config = dict(
    win_length=512,
    norm='rmsnorm',
    drop_path=0.05,
    width=160,
    optimizer='muon',
    momentum=0.9,
    nesterov=True,
    epochs=65.5,
    warmup_steps=2000,
    adamw_weight_decay_other_params=0.01,
)
Rows from block 3 of a small self-supervised audio encoder (BEST-RQ), named by matrix and row number. Rows with one number belong to one neuron. Each number is 128 + 32 x the weight over its row's rms, rounded and kept within 0 to 255. All counts start at 0. After the name is the row's rms in percent of the matrix's.
After each neuron's rows are labels from the 100 clips, of 14976, where the neuron reaches its largest size: "responds to" is what is common among them; "loudest" is the band of the loudest frequency at the time of the peak. Only what is clearly more common there than usual is listed. The data: synthesized solo parts of chorales (CocoChorales). In brackets: how many of the 100, against the usual share in percent.
# u: gMLP up (value half) (model.blocks.3.mixer.u.weight, 320x160), inputs 0-159
# v: gMLP up (gate half) (model.blocks.3.mixer.v.weight, 320x160), inputs 0-159
# out: gMLP down (model.blocks.3.mixer.out.weight, 160x320, transposed), outputs 0-159

u.210 093 [112 137 167 168 143  96 139 115 158 137 152 157  93 142 203 133  98 127 185 125 180 187 126 119 112 138 107 155 186 218 140 127 158 101 153 101  86 160  96 115  94 124 112  93 205 112 108 111 157  72 125 111 161 155 189  70 146 123 127 121 141  93  94 175 101 116 121  98 155 116  77 103 156 164 110 120 105 112 112  98 161  87 139  70 123  82 187 118 119  33 151  87 182  92 146 122  98  88 121 158 120 134 106 153 136 128 127 106 136 127 148 108  79 139 183 123  84 134  69  90 168 109  95  88 113 133 123  82  95 106 109 132 132 147 174 209 123 107 147 137  72 100 111 148 173 114 159 153 132 118 100 139 111 131  69 103  96 116 147 143]
v.210 105 [171 170 152  91 119 139 145 150 105 168 164 142 142 140 143 161 120 125 132  86 149 108  59 133 168 123 115 119 162  80 175 130 139 150  94 101 116 173 191 135 112  85 127 130 103 187  72  84  81 172 110 116 143 150 123  82 173 122  75 160 132 155 134 112 118  75 158 169 112 129  62 125 117 145 179 140 131  93  83 133 136  99 145 197  91  99 129 101 123 150 182 102 152  77 110 190 122 177  86 177 148  94 132  99 140  87 117 140 171 109  78  79 120 164 137 206  86  88 155 115  61 118 113 110 114 116 175 102 129 112 103  99 126 105 182  98 117  95 179 190 149 154 128 119 173 154 101 116 155 130 131 111  81 180 134 152 129 151 108 170]
out.210 110 [146  75 126  84 115 176 109 158 125  67 176 131 111 124  65 131 121 128 139 113  80 129 126  97 167 148 171  93 148  77 119 112 139 103 131 117 150 118  89 120 138  96 125  86 176 122 138 125  60 131 122 116 159  98 129  89 124 120 114 132 144 206 122  91 115 118 154 109  94 106 204 135 138 144 139 171  90 141  96 156 124 140 178 106 137 136  84  96 108 132  74  99 115 138 168  78  74 142 107 163 102 131  79 131  65 160 150 143 124  63 111 157 108 152  88 159 104  99 157 206  96 152 179 134 188  95 125  48 139 141 130 168  68 146 126 109 179  89 169  76 130 167 105  94 119 156 137 147 151 171 122 118 127  64 192 137 119 115  77 125]
responds to: note A#4 (87 vs 10.8); violin (51 vs 13.9); note C5 (28 vs 10.3); note B4 (26 vs 9.5)
loudest: 250 to 500 Hz (83 vs 45.2)

u.261 109 [159 114 175  95 158 137 144 161 113 135 120  90  86 151 110 107 140  70 106 104 127  93 111  57 166 122 128 146 107 159  88 134 146 111 100 126 116  70 160  96 134 152 136 137 113 182 107 127 147 144 107 100 178  71 135 212 120 134 107 120 179 148 166 152  71 156 178 137 151 119 193 149 137 116  99 143  72 114 155  95 144  82 144 171 154 169 132 198  86  81 166  79 110 108 150 156  97 183 148 135  98 157 124 144 130 168 159  65 121 194 116  67 129 101 158  71 121 101 114 133 110  86 147 141  97 169 109 100 133 131 164 166 181 109  88  96 189  86 154 154 107 147 111  90 117 159 109 177 123 132 128  66 160 130  86 116 100 100 158 142]
v.261 081 [136 126 142  90 161  91 153  82 133 133 167  98 109 141 125 130 211 105 175 151 116 162  86 175  96 165 157 175  96 132 128 174 143  79 131 141 142 138 219 114 153 110 142  99  73 118 140 187 129 142 156 188 106 121 153 147 118 115 131 126  86 158 111  88 124 118  97 150 144 187  92 105 113 135 141 178 175 113  92 136 132 134 168  90  82 131 133 127  95 133  79  94 142  58 184  92 155  80 107 113 123  44 143  94 164 115  90 137 158 157  88 170  94 122 138 154 162 125  69 115  92 142 131 146 132 177 137 139 142 131 101 116 137 114 120 144 109 164 168  95 204  97 167 143 162 118 159 124  84 156 131  44 138 160  96 132  80  94  98 160]
out.261 094 [101 112 152 134 145  97  62 133  97  78 160 123 165 157 128 159 193 174 152 106 163 128 119  80 120  80 109  89 148 148 118 130  30 198 173 103 130 141 104 115 114 112 112 190 178 136  63 127 113 163 112 125 137 142  97 146 167 114 172 169 118 169 121 118  90  73 101  94 132 111  90 148 147 142  69 156 112 156  93 174 125  99 109 103  91 109 118 145 133  89 157 195 124 153  79  97 113 126 133 159 140 130 166 141 130 110  87 126 173 147 157 133 123  86 110 132  59 115  54 137 111 219 102 117 167 131 188  95 129 180  98 170 189 131 119 125  92 139 106 110 144 155 124  95  93  88 119  89 124 146 145 136 134 166 157 137 118 155 148 164]
responds to: oboe (31 vs 8.1); note G#4 (28 vs 9.1); note F#5 (27 vs 7); note E5 (25 vs 7.6)
loudest: 1000 to 2000 Hz (38 vs 13.1)

u.9 107 [135 136  74 140 111 101 119 144 125 195 140 117 185 107 126 119 110  64 142 137 107  65 143 174 146 157 105 144 150 112 135 110  80  78  87 102 116 166  86 106  87 125  77 170  81  60  98  79 163 137 100  92 100 143 106 116 127  98 129 195 128  90 119 162  98 126 103 106 144 132 126  95 121 153 171  40 118  87  75 130 172 151 152 182 158 148 138  79 179 136  94 184 150 146 125 133  97  99 151 164 117 141  96 112 109 137 150 144 119 147 125 135  81 102 143 117 129  99 159 166 146  66 124 155 119 100  84 110 109 141 211 104 143  69 133 182 101 172 121 101 101 129 169 117  84 103 127 110 163  91 136 103 128  79 130  93  63 147 172 167]
v.9 099 [138 139 192 147 145 136 111  89 134 124 108 158  34 123 140 124 106 129 114 138 135  74 133  97 117 138 162  97 160  73 150 221 137  76 137 125  84 134 179 142 123 144 201 162  92 151 102 112 111 149 140  89 169 146 168 119 129 136 129 138  90 127  97  85 103 166 127 150 149 145 150 108 134 124 146 152  89 137 141 152 113  57 183 101 109 120  98 146 151 151 151 128 119 141 187 135 120 103  74 167 113 164 106 126 197  80 141 159 143  60  46 141 161  87 135 127  68 125 108 165 128 122  94 104  77 159 133  84 153 102 139 147  72 135 134  93  84  97 184 155 137 143 201 189 139 117 104 113 158 110 111 154 134 125 102  90  81 122  83 160]
out.9 106 [161 143 114 112 138 141 136 145 191 171 147 114  58 105  86 149 119  99 113  89  94 131 199 168 133 128 156 201 134  80  90 132 187 163 130 176 122 129 123 148  84 162 116 145 127  93 105 105  63 175 138 164 101 107 186 101 147  84 155  69  83 156 157 114 137 169 113  98 127 208 161 158 113 144 162  82 117 130 157 118 160 149  99 117  82 142 144 153  71  79  85  57 127 107 140 126  99 127 161 106 107 125 108 120 119 157 202 167 125 140  94 106 160 110  87 164 148 170 125 101 177 126 163 105 107 117 157 113 159 130  77 156 156 113  91 164 174 140 105 141  93 125 157 144 101 125 156 125 145 131 218 156 115 127  73 142 140 148 143  92]
responds to: note A#4 (49 vs 10.8); note G#4 (39 vs 9.1); note C#5 (37 vs 9.9); trumpet (30 vs 8.4)
loudest: 1000 to 2000 Hz (32 vs 13.1)

u.24 105 [160 141 176 144 153 134 125 128  59 136 184  76 155 147 122 152  80  96 132 137 169  93 116 175 183 106 121 121 139 133 161 136 102 165 153 156 126 140  91 114 146 134  99 138  73 109  72 109 135 123 117 114 131 165 141 111 105 117 108  96  87 173 171 166  61 111 158 143 231 145 139 134 116  73  98 137  97  99  92  65 133 122  93 130 125 151 162  57 111 122  94 134 203 139 143 157 109 145  80 114 137  77 152 103 150 156  81 116 114 142 144  81 128 116  79 147 160 107 135  87 103  87  87 151 201 112 131 159 155  99 138 128 213 182  91 111 135 132 168 110 115 116  94 141 130 171 173  96 124 184 147 118 143 104  82  80  86 157 141 113]
v.24 095 [ 68  99 122 113 142  67 103 150 167  87 117 134 120 173 138 111  88 136 152  63 120 114 156 126 119  82 152 137  94  99 105 142 143  94  96 137 143  87 150 191  62 118 140  91  89 161 162 120  90 124 183 105  68 106 138 104 164  46 126 117 150 100  83  72 201  99 106 190 109 122  73 104 154 136 128 172 150 166 155 160  91 135 140 104 147 181 136  87 159 120 144 137 113  94 125 125 181  76 132 115 131 127 181 151 139 115 108 191 160 104 156 132 103  96 129  84 136 138 125  91 124 105 120 138 133 129 178 127  49 125 133 120  99 141  97 158 130 102 149 114 115 172 159 151  92  64  98 182 119  61  94 137 120 160 145 117 109  93 123  57]
out.24 106 [136 109 121 113 147 134 138 136 145 149 148  90 134 127  92 140  71 136 132 146 105 170 111 146 193 102  77 143 123  84 175 148 111  99 154 159 146 150  84 120  70 170 127 210 152 144  91  91 166 164 158 140 137 141 189 140 118 137 119  96  93  96 161 133 137 145  96 102 213 154 110 189 102 143 114  87  95  37 172 152 185 132  85 137 102 154 117 147 155 130 139 120 138 139  96 126 135  97 128 120 135 104 142  99 147 134 100 114  49 139 133 133 193 165 143 104  76 114 110 103  94 177 187  92 119 167 131 137 157 125 146 165  92 116 151 132 144 151 149 105 134 112  61 142 142 128 171 204 100 200 169 188  96 150 178  88  99 116 115 109]
responds to: note F#5 (66 vs 7); flute (66 vs 8.3); note E5 (35 vs 7.6); note F#4 (34 vs 8.4)
loudest: 500 to 1000 Hz (83 vs 25.3)

u.133 102 [132 113 127  67  92 110  50 125  94 104 140 132 128 181 128 202  97 132  93 134 132 169 104 167  96 134 107 102 136 127 166 133 109  91 143 116 123  99  87 116  99 184 152 175  71 119  92 117 150 135 119 128 131 133 111 116 170 144 122  69 114 116 125 117  97 138 214  97  63 124  95 156 119 144 127 122 108 154 162 111 155 158 100 103 161 117 139  87 118 112 117 144 190 165 105  92 102 112 157 112 185 143 106 228 170 126 122  92 142 174  67 137 106 141 161 177 141  74 111 119 101 140  97 116 162 151 206  94 162 129 125 139 160 113 104 128  96  94  84  97 161 120 134 112  71  88  74  89 127  76 162 109 158 101 144 134 106 112 154  50]
v.133 090 [ 43  68 127 156 168 145 143 106 108 103 122 120 150 195  99 163 175  72 116 122 132 135 134 117 199  85 163 149 128 102  81 141 169 145 117 153  91 118 151 132 139 132 154 106 189 138 212 124 108 124 132 159 119 123 116 121 169 124 104 153 118 105 145 129 108 192 158 180 169  96 118 117 122 137 114  73 147 106 135 134  89 158 117 106 126 122 147 110 178 132  91 162  96 105 153 125 125 153  96  93 161 103 148 127 169 108 172 107  86 113 109 122 188  93 102 104  83 130 130  99  65 164 111 126 141 150 166 129  72  59 182 196 147 167 119 109 200 134 132 128 116 171 146 179 130 127 124 143 102 140 103 158 123 125  90 119  81  88  63 211]
out.133 096 [142  88 149  78 132  85 150 138 134 185 115 164 110  84 116 183  59  95  81 111 128  50 143 169 134 139 116 133 113  92 202  72 164 138 151 141  95 154 129 129  91 138 123 122 129 136 113 131  77 136  58  79 136 145 145 116 115 197 162 144 142 109 127  76 106 100 105  64 106 139 218 116 111  79 181 151 109  99 109 128  53 142 137 144 101 173 100 100 142 125 106 142 132 101 167 183 145 113 168 113  93 120 133 108 144 134  93  94 129  46 148  95 117 137 111 127 143 103 159 124 111 135 170 114 149 156  49 148  97  88 170 130 129  86 115 100 142 131 152 159 146 142 165 128 160 110 114 154  94 168 107 100 125 123 137  71 199 138 100  98]
responds to: note A#4 (83 vs 10.8); note C5 (54 vs 10.3); oboe (40 vs 8.1); flute (27 vs 8.3)
loudest: 1000 to 2000 Hz (32 vs 13.1)

u.309 105 [163  91  85 125 138  93 124 126 118 101 131 122 133 138 202 156 215 140 150 111 108 129 116 155 120 109 130  97 145 137 161 105 125 121  93 115  84 117 105  80 110 114 203  99  32 158 169  77 171 112 187 126 129  95 147 125 182  94 185 110 156  88 162 129 121 171 105 124 157 100 133 144  86  64  85 152 114 125 106 125 130 140  85 101 171 104  53 123 123 134 153 120 136 113 108 147 154 173  78  73 118  81 140 185 154 117 169 150  89  83 105 120 128 147 140 169 168 147 115  87  90  90 118  87 160 110 130 151  86 174 104  93 114 128 112 119  97 196 118 130 109  72 141 108 199 166 154  92 179 117 158 130 155 131 151 158 134 170 108 111]
v.309 095 [134  73 149  99 150  99 156 127 125 189 112 130 101 151 111 107  85 140 131 121 137 150 182 105 106 121  95 140 109 169  48 155 127  66  77 146 182  93 119 134  90 163 130 101 159 136 156 115  97 165 101 179 104 129  81 163 132  37 167 108 191 130  86 107 112  91 131 168  95 188 108 128 119 170 166  91 213 122  48 113 147  88 175 112 163 129 107 172 155 124 126 125 139  99 153  64 134 122 138 155 134 115  91 154 158 158 118 109  92 143 152 101 141 177 153 120 135 127 147 149 132 117  92 128  93 148 132 101 143 123 226  98 118 147  79 132 158  91 154 109 142 158 130 131  91 115  94 155 100  57 123  76 154 105 137  95  98 126 124 159]
out.309 103 [113 136 178  93  90 137 157 182 141 126 139 118 123  79  56 154 122 120 118 140 130 120 143 171 157 172 102  77  90 112 160  99 117 122 172 150  85 165  99 159  87 131 110 151 103 146 104  97 144 100 129 137 157 135 110 114 124 203 118 166 119 102 107 125 137 131 134 121 146 127  84  80 125 179 151  62 145 140 124 128 148 110 110 185 192 111 116 161 120  97 154 150 162 179 167 218 121 177  89 132 115 193 185  56 106 160 142  99 141 152 138 129 145 131 137 146  68 154  51 173 142  86 147 129 158 126  97 116 164 128 114 144 111 191 162 111  41 171 151 120 157 151 115 108 170  82 109 150 154 162 126 134 141 142 103 125 169  94  96  69]
responds to: note D#5 (78 vs 8.9); flute (67 vs 8.3); note E5 (47 vs 7.6); note F5 (45 vs 8.3)
loudest: 500 to 1000 Hz (84 vs 25.3)

u.302 097 [178 122 146 149 124  80 144 129 158 112 165 119  93 147  80 138 148 152  79  83 116 178 120 178  88 108 124 137 119 134 187 133 147  99 152 152 108  80 137 126 146 137 134 132  89 183 210 106  64 210 133 105 140 124 128 105 127  97  56 112 192 108 136 166 118 134 102 139 134 101  87  92 145 147 106 159 163 122 133  95 125 115 115 185 117  83 144 130  86 170 138 164 103 174  87 159 132 184  88 153 139 119 155 179  63 143  82 102 120 116 163 105 114 187  76 167 118 118 141  87  99 153 123 123 173  76 133  97 134 160 142  81 171 120 106 107 100 115 160  97 143  94 124 115 109 189 111 124 129 131 140 157  91 126 109 197  93  55  72 115]
v.302 098 [160 135 140 134 136 167 148 112 131 131  77 116  81 112  81 107 159 142 116 148 160  65 120  99 140 111 152  37 171  97 140 128 129  92 130 115 103  99  96 108 174 119 133 151  71 178 137 128  76 126 138  89 114 170 151 122 140 185 113 135 120 123 118 110 151 154 144 133 123 122 173  94 156 138 150 186 179 159 143 137 134 105  90 144 143 113 118 100 141 136 105  96  82  82 139 139  73 109 140  52  87 117 221 182 147 231  56 124 102 127 121  72 108 139 159 101 123 149 104 162 125  80 114 108 152 156 117  98 127  81 118 120 174 145 133 102  84 109 118 168 203 106 171  93 151 155 110 125 120 104 124 139 212 107  86 113 127 107 165 153]
out.302 103 [100  87 172  93  86 150 115 111 124 152 149 143  97 142 109 121 133 167 119 166 170  90 154  75 123 117 184 103  82 115 131 124 127 130 139  58  98 117 116 125  94  85 137  89  54 138  94 109 170 115 114 124 129 130 176 117 140 101  83 165 112 172  78 104 137  34  90 128 145 112 128 148  96  86  87 135 108 207 111 143  85  99 157 154 124 107 112 151 129  80 109 154 100  86 132  97 143 135 116  55 160 121 112 143 170 128 109 209 131 125 116  96 129 126 157  50 140 127 183 158 125  81 130 164  99 148 170 156 118 136 188 143 152 158 134 172  91 119  71 182 141  94 149  90 184 174 102 147 131 152 130 129 123 192 127 134 116 172  82 105]
responds to: note D#5 (94 vs 8.9); violin (47 vs 13.9); note C#5 (43 vs 9.9); note F5 (37 vs 8.3)
loudest: 500 to 1000 Hz (57 vs 25.3); 1000 to 2000 Hz (37 vs 13.1)

u.84 097 [155 126 116 126 167 209  53 204 172 135 170 113 154 165 101 119 104  94 166  65 160 102 136  46  95 124 125 183 106 139 118 105 138  74 109 149 111 146 124 121 148 165 117 104 122 115 142  89 111 101 136  95 110 118 123 153  40 133  80 123 154 119 116 126  71 199 111 151 147 136  55  80 109 156 152 124  81  94 140 108  96 109  94 130 114 100 118 140  92 115 125 154 156 118  66 110 122 163 128 125 177 143  84  80 136 136 111 122 139 115 116 141 136  87 147 105 134 141 108 114  80 124 111 153 152 130 135 114 153 141 106  64 141  90 165 127 140 117 115 200  97 173 167 151 197 115 193 133 150  76  59 115 169 118 173 116 112 108 150 111]
v.84 090 [ 95  91 166 124 107  85 145 132 172 158 193  62  85 127 103  72 135  67  81 105  94 128  63  98 134 104 137 116  95 121 110 112 106 133 205 132 119 156 149  76 108 112 165 125 102  88 125 145  99 154 128 167 118 178 113 119  95 129 114 137 105 129 106 183 143  55 182  80 148 120 128 113 121 153  87 113 114 113 151 103 131  79 124 137 128 173 116 167  94 125 140 150 148 135 122 110 195 132 103 157 173 148 171 148 156 146 138 134 135 125  84 150 138 121 185 126 141 162 113 123 106 110 131  94 107  53 157 183 141  33 163  51 122 120 152 130 122 139 167  59  80 100 196  88 127 177 168 123 101 135 147 118 112  98 102 122 154 131  87 142]
out.84 097 [132 139  99 145 187 156 136  90 100 142 140 150  64 128 114 147 113 163  75 120 181 153 126 163 131  83 201 122 123  96 149  88 162 182  80 126 146 175 166 126 103  78 157 157 148  97 110 135 171 156 132 105 191 107 112 130  86 122 113 144 142 169 109 155 125 153 128 120  97 123 127 150 160 142  94 181 105  86 150 135  96 112  96 172 112 164 101 147 178 143 121 118 138  57 143  80 126 112 143 145 151  53  61  88 122 108 181  89 207 149 110 131 141 160 133 110 147 190 142 132 127 100  65 128 161  91 117 129 108  50 109 136 138 128 157 149  84  98 159 104  75 119  68 181 100 123 143 134 171 167 149 180 142  84 169 114 118 100 140 120]
responds to: note A#3 (79 vs 10.2); note B3 (76 vs 9.5); note G#3 (65 vs 8.1); cello (55 vs 9.9)
loudest: 250 to 500 Hz (95 vs 45.2)

u.172 109 [145 105 143 128 163 132 100 108 119 121 144  88 158  76 163 167 148  97 134  89 172 137 162 181 101 105  91 119 186 140 186 142 135 116 123 210  96 167 127 158 147 151 156 126 115 121 111 117 140 138 132 134 123  97  95 154 179 171 139 177 138 186 108 147 114 191 118 148 154 133 116 124 134 156 138  92  72 131 146 137 140  88 100 169  58 146  80 195 118 115 145 138 127 188 141 189 103  88 152  95 117 105 130 172 177 170 106 125 149 151 167  74 123  87 124 206  87 140 168 134 169 110 124  71  85 159 132  70 119 141 122 139 111 119 178 133 175 166 201 169 134 118 151 162 125 123 179 133 136 181  64 162 156 136 118 175 137 166 141 121]
v.172 077 [113 112 159 149  97 162 119 113 136 149 140 140 154 222 120 108 107 104 152  73 123 110 131 103 115 137 120 193  97 140  85  73  95 117 117  73  97 107 154 147  79 125  92 168 120  90  75 135 140  84 113 136  92 101 154 156 156 108 101 173 113 131 100 107  85 186 104  52 119 155 108 163 126  93 120 128 118  92 132 157 193 106 115 142  92 132  74  76 143 105 115 168 153 138 145 127 107  92 214 157 179 181 117  88 130  82 115 127 184 104 103 150 111  80  66  72 184  89 133  94 100 137 117 190 120 141 138 150 157 160 153 126 115 120  95 165 128 123  69  47 144 124 141  87 137 105 158 133 155 100 146 109 124 144  96 158  97 172 139 147]
out.172 094 [ 97 114  92 164 199  85 190 176  98 131 123 110 154 139 144 109 154 130 138 162 113 175 132  86  46 182  63  99 121  96  57 134 150 137 133 122 166 102  87 174 122 123 178 120 156 103 166 152 138 142  82  79 129 122  91 145 118 137 152  68  84  82 140 123  98 134 122 148 105  91  91 100 148 104 155 116  99 184 117  92 175 161 108  58 132 139 121 162  82 104 119  66 150 122 130 132 177 132  62 114 135 121 133 134 143 106 131 113 174 209 103 176  75 158 104 188 105 143 165 116 129  87 134 118  84 113 182 143 125 103 137 153 119 175  99 134 101 140  92 121  66 152 132 148 147 120 108 122  83 198  98 109 135 144 120 135 131 165 149 116]
responds to: oboe (51 vs 8.1); note C5 (47 vs 10.3)
loudest: 1000 to 2000 Hz (54 vs 13.1)

u.136 100 [ 93 162  94 133  55  92  62 128 136 130 156 167  95 102  67 147  96 108 130 157 136  82 112 126 144 101 155 137 141  79 123 121 110 162  83 136  92  53 108 157 140 101 142 112  88  80  79 146 214 144  87 148 169  92 107 108 110 157  96 170 152 124 115 157 120 145 138 121 119  85 142  60 190 109 109 138 152 118 136 168 131 109 147 134 119 136 252 144 105  99 117  92  86 119 111  85 136 145 121 180 126 120 100 146 134 117 197 133  45 131 102  98 147 104 118 164  99 126 133 180 131  85 127  95 124  64 167 117 123 148 105 138 174 128 175 186 138 142  93 136  99 133 153 100 105 136 139 135 168 154 142 144 101 101 144 126  92 148  71 116]
v.136 079 [ 86 103 135 209 134 135  95 105 140  85  68  93 160  91 102  88 114 148 113  94 165 179 120 141 123 116  67 125 118 147 126 138 139 141 146  88  48 131 118 161 165 104 123 169  95 113  84 170 101  87 199  53 189 135 113 142 139  95  89  90 106 132 158 126 123 156 171 121 111 136  80 121  71 148 157 107 117  71 110 138 149 153 103 153 137 131  63 123 101 135 119 119 148 114 130 134 133  87 116 173 176 142  94 166 135 128 121 140 117  81 102 164 145 145 140  14 167 124  92 132 175 164 137 130 134 155 142 113 110 140 128 115  99 163 111 101 181 144 173 136 129 185 183 102 174 154 104 169  77 128 141 112 139 142 168 121  84 107  71 162]
out.136 085 [114 131 187 185 150 106 182 173 149 104 102 121  81  98 173 142 129  83 134  75 117 142 163 133 188 134 143 124 150 159 107 160 160 129  85  96 112 138 119 157 135  89 113 126 161 134  76 114 152 133 137 125 112 176 144 161  99 135 125  81 108 144 119 100 153 144 168 160 187  82 131 177 139 158 170  93 149 143 110  95 179 108 165 120  93 113 118 145 178 125 144 175 144 181 128 120 126  67 117  88 121 175 177 142 139 178  64 129 180 124 163 142 126 115 107 142 133 114 134  90 118 123  95 143 114 185 128  96 121 186 176  63  94 124  87  93 158 125 137 100 125 169 160 209 157 118 166 137 160  85  80 183 121 113  91 187 117  48 141 162]
responds to: note A#4 (57 vs 10.8); note G#4 (56 vs 9.1); clarinet (46 vs 8.8)
loudest: 250 to 500 Hz (79 vs 45.2)

u.67 099 [124 105 156 163 114 119 154 159 180 159 170 104 135 143 133 153 160  89  84 107 104  92 146 121  92 168 158 152 184 103 117 112 101 138 212 128 121 179 178 122 125 132 140  82 103 180 156  75 169 147  85 114 127  90 168 108 141 161 105 132 170 121 146 104  94  88 160 108 117  90  91  94 116  89 216  94 109 160 164  84 220 109 109 168 128 135 126 167  83  98  81 102 128 144 197 150 131  59 106  54 125 172  98 133 128 128 131 132 127 118 133 122  69 132 108 119 138 108 115 102  93  95 167 158 108 164 166 150 101 125 140 140  79 153 169 137 111 113 105 136 107  78 128  99 210 160 107 152  65 118 132 128  81 126 101 155 131 110 105 130]
v.67 109 [109 176 137 119  59  96 121 149 149  53  87 112 105 122 121  84  99 144 144  90 149 149 168  92 153  87  95  98 138 158 105 129 132 153  68 106  71 142 198 147 169 120 165  89 119 133 124 120  85  83 139 133 120 131 139 168 117  81 116 131 160 137 144 107 179 152 142 124 106 124  92 109 160 167  64  73 137  84 131 135  76 157 147 112 181 139 174 131  99  89 142 187 105 120 111  97 124 101 172 101 181 117 169 122  97 125 119 115 150 158 144  93 123  83 164 150 122 174 171 191 111  62 116  95 208  90 129  76 105 130 156 149 126 123  60 148 141  79 149  65 111 131 170 120  87 118  86 141 155 132  80  74 121 150 131 153 146 117 153  98]
out.67 109 [ 94 205 136 102 160 140 178 104 149 166 154 121 199 132 111 165 165 143 140 105 134 100 134 159 118 136 169 113 114 149 138 174 169 115 121 161 155 159 151  97 111 167 161 145 124 144  78 179 102 155 176  88 152 172  85  64 159 208  80 157 187  55  94 131  98 121 125 165 168 110 120 145 101 165 138  53 116  98  77 122 149 182 139 170 126  58 157 160 123 169 120 137 130  92 116 120 136 173 121 101 140 163 150 166 154 108 181  94 126  71  84 113 105 157 136 126 151 134 143 131  77 143 134 150 142 125 119 121  77  76  91 102 133  62 138 121 106 123 184 135 152  83  98 117 151 114 159 132 127 122 132  97 108 135 160 151 107  91 177  83]
responds to: note D#5 (52 vs 8.9); note C#5 (49 vs 9.9); note D#4 (46 vs 11.1); instrument: flute (29 vs 8.3)
loudest: 500 to 1000 Hz (58 vs 25.3)

u.310 104 [187 121 110  71 151 169 121 138 141 120 126 159 149 130 108 124  90 104 119  89 142 103 184 111 172 109 115 113 165 132 124 153 131 162 137 155 127 126 111  97  89 139  92 139 135 118 127 134 133 178 168 128 112 167 216 108 134 114 104 114  88 103 157 228  80 110 187 174 146 107 192 154  94 145 138 144 160 136  75 125 109 129 111 132 187 111  85 135 145 105 148  48  90 112 132 107 137 170  69  50 158 105 172  72  80 112 115 137 122 187 116 171 100 130 100 153 151  99 104  70 176  92 142 109 139 119  93 175 116 104 172  96 131 152 151  82  99 146 166  98 160 116 124 127 219 141 122 143 143 152 106 136 183 126 134 185 134 128 133 116]
v.310 111 [101 111 133 198  70  94 132  84 162 137 142 131 105 110 116 123  97 155 128  63  91 158  74 106 108 131 129 170  52 165 111 153 121 172  80 115 105 151 197  66 142  89 192 121 124 155 150 117 100 148  85 106 165 153 140 154 124 138 142 179  94 120 132  73 169 124 122  76  92 116  86 108 166 107 118 140 102 117 146 179 127  83  60 190 103 130 148 105 110 168 154 195 134 132  95 107 172  94 190 143 143 130 163 152 152 152 120 141 107 118 179 137 114 147 122 115 101 122 184 150 120 182 148 193  89  86 122  98 114 111 160 110 152 123 128 138 141  69 142 108 156 152 126 129  91  80 152 112 165  87  97 119  71 136  90 187 117 118  85 136]
out.310 109 [183 141  95 106 175 123 131 173  79  96 103 143  58  83 172 163 150 118 120 176 161  71  89 101 138 141  98  64 130 127 133 135 122 101 133 209 184 137 136 105 143 148 136 103 135 147  96 112 134 135 168 138 118  94 131 117 117 154 114 151 127  60 125 115 102 107 163 153 137 106 120 155 107 108  97 117 134 119 137  73 149 168 107 145 141  85 152 109 163 116 147 161  90 108 156 169 145 133 188 125  56 122 136 104 112 123 132  57 140 151 171  80 195  67 102 154 103 123  84  59 128 102 139 163 165 155 122 155 134 119 119 216 136 144 150 180 119 169 144 125 112 195 137  91 124  99 152 191 145 171 140 110 156 169 151 132 101 176 157  70]
responds to: note F#5 (56 vs 7); violin (46 vs 13.9); note F5 (39 vs 8.3); note F#4 (33 vs 8.4)
loudest: 1000 to 2000 Hz (45 vs 13.1)

u.290 106 [135 153 154  71  96 176 234 104 122  43 113 156 120 172 133  69 128  88 127 143 126 118 124  76  80 173  88 100 173 167  72 104 114  99 102 116  81 134 127 124  77 132 120 115  96 124  80 117 108 194 106 166 167 106 148 134 127 103 102 134 101 122  81 123 105 128 131 156 166  97 134 107 172 110 105 113 101 104  93 108 146 140 126  84  78  93 157 150 125 127 148 187 136 128 127 149 154 120  93 151  83  91  97 209 166 149 129 132 151 147 140  90 120  98 128 119 125 111 118 105 119 110 162 128 107 140 111 128 135  84 218 193 132  92 157 103 168 135 164 118 182 118 125 127  82 162 122  93 102  76 102 129 152 126 132  91 163  82 202  95]
v.290 109 [135 164 125 144 143  98 145 158 124 111 170 143 136 163 148 172 122  81 184  98 105 128 148 194  88  72 131  87 135  86 129 135 153 133 120 130 152 128 128 108  84 140  91 157 121 181 114 113 109 200  77 149 148 114 125 126 149 131  99 155 144 118 124 111 128  94 137 133 116 136 117 135 146 169 145 110 124 109 169 123 114  75  96 120 129 116 140 138 148  90 152  96  67 109  90 137 188 131 102 109 166 146 183 112  58 162 118 150 147 119 172 114 159 102 145 173 161 132 159 141 149 228 115 142  90  63 126 134 154 162  82 218 116 120 198  99 172  72 169 168  84  82  90 110 158  95 163  93 148  85  89 180 161  92 139 120 109  78 116 177]
out.290 103 [108  83  67 122 141 128 105 121  91 171 126 170 157 135 178 149 100 121 140 134 109 124 111 116 147 130 157 187  87 157 172  95 107  89 139 165 163 109 159 174 169 194  98 171 124 148 159  86 133 168  98 145  97  80 126 120  74  86 122 134  89 134 179 158 124 134 136  47 144 168  87 120 134 131 180 124 192  97 208 181 177 141  74  75 172 132 105 151 159 172 143  84 111 150 131 101 145 182 139 144 128 117 145 107 152 131 150 135 174  81  46 160 101 165 125 117 109 112 110 151 142 135 109 126  92 113 128  86  81  92 139  83 143 156 114 137 158  85 153 111 136 134 131  75  89 145  92  97 117 142 103 140 139 122 170 121  88  70 139 191]
responds to: note A#4 (84 vs 10.8); oboe (47 vs 8.1); note C5 (43 vs 10.3); note G#4 (37 vs 9.1)
loudest: 1000 to 2000 Hz (31 vs 13.1)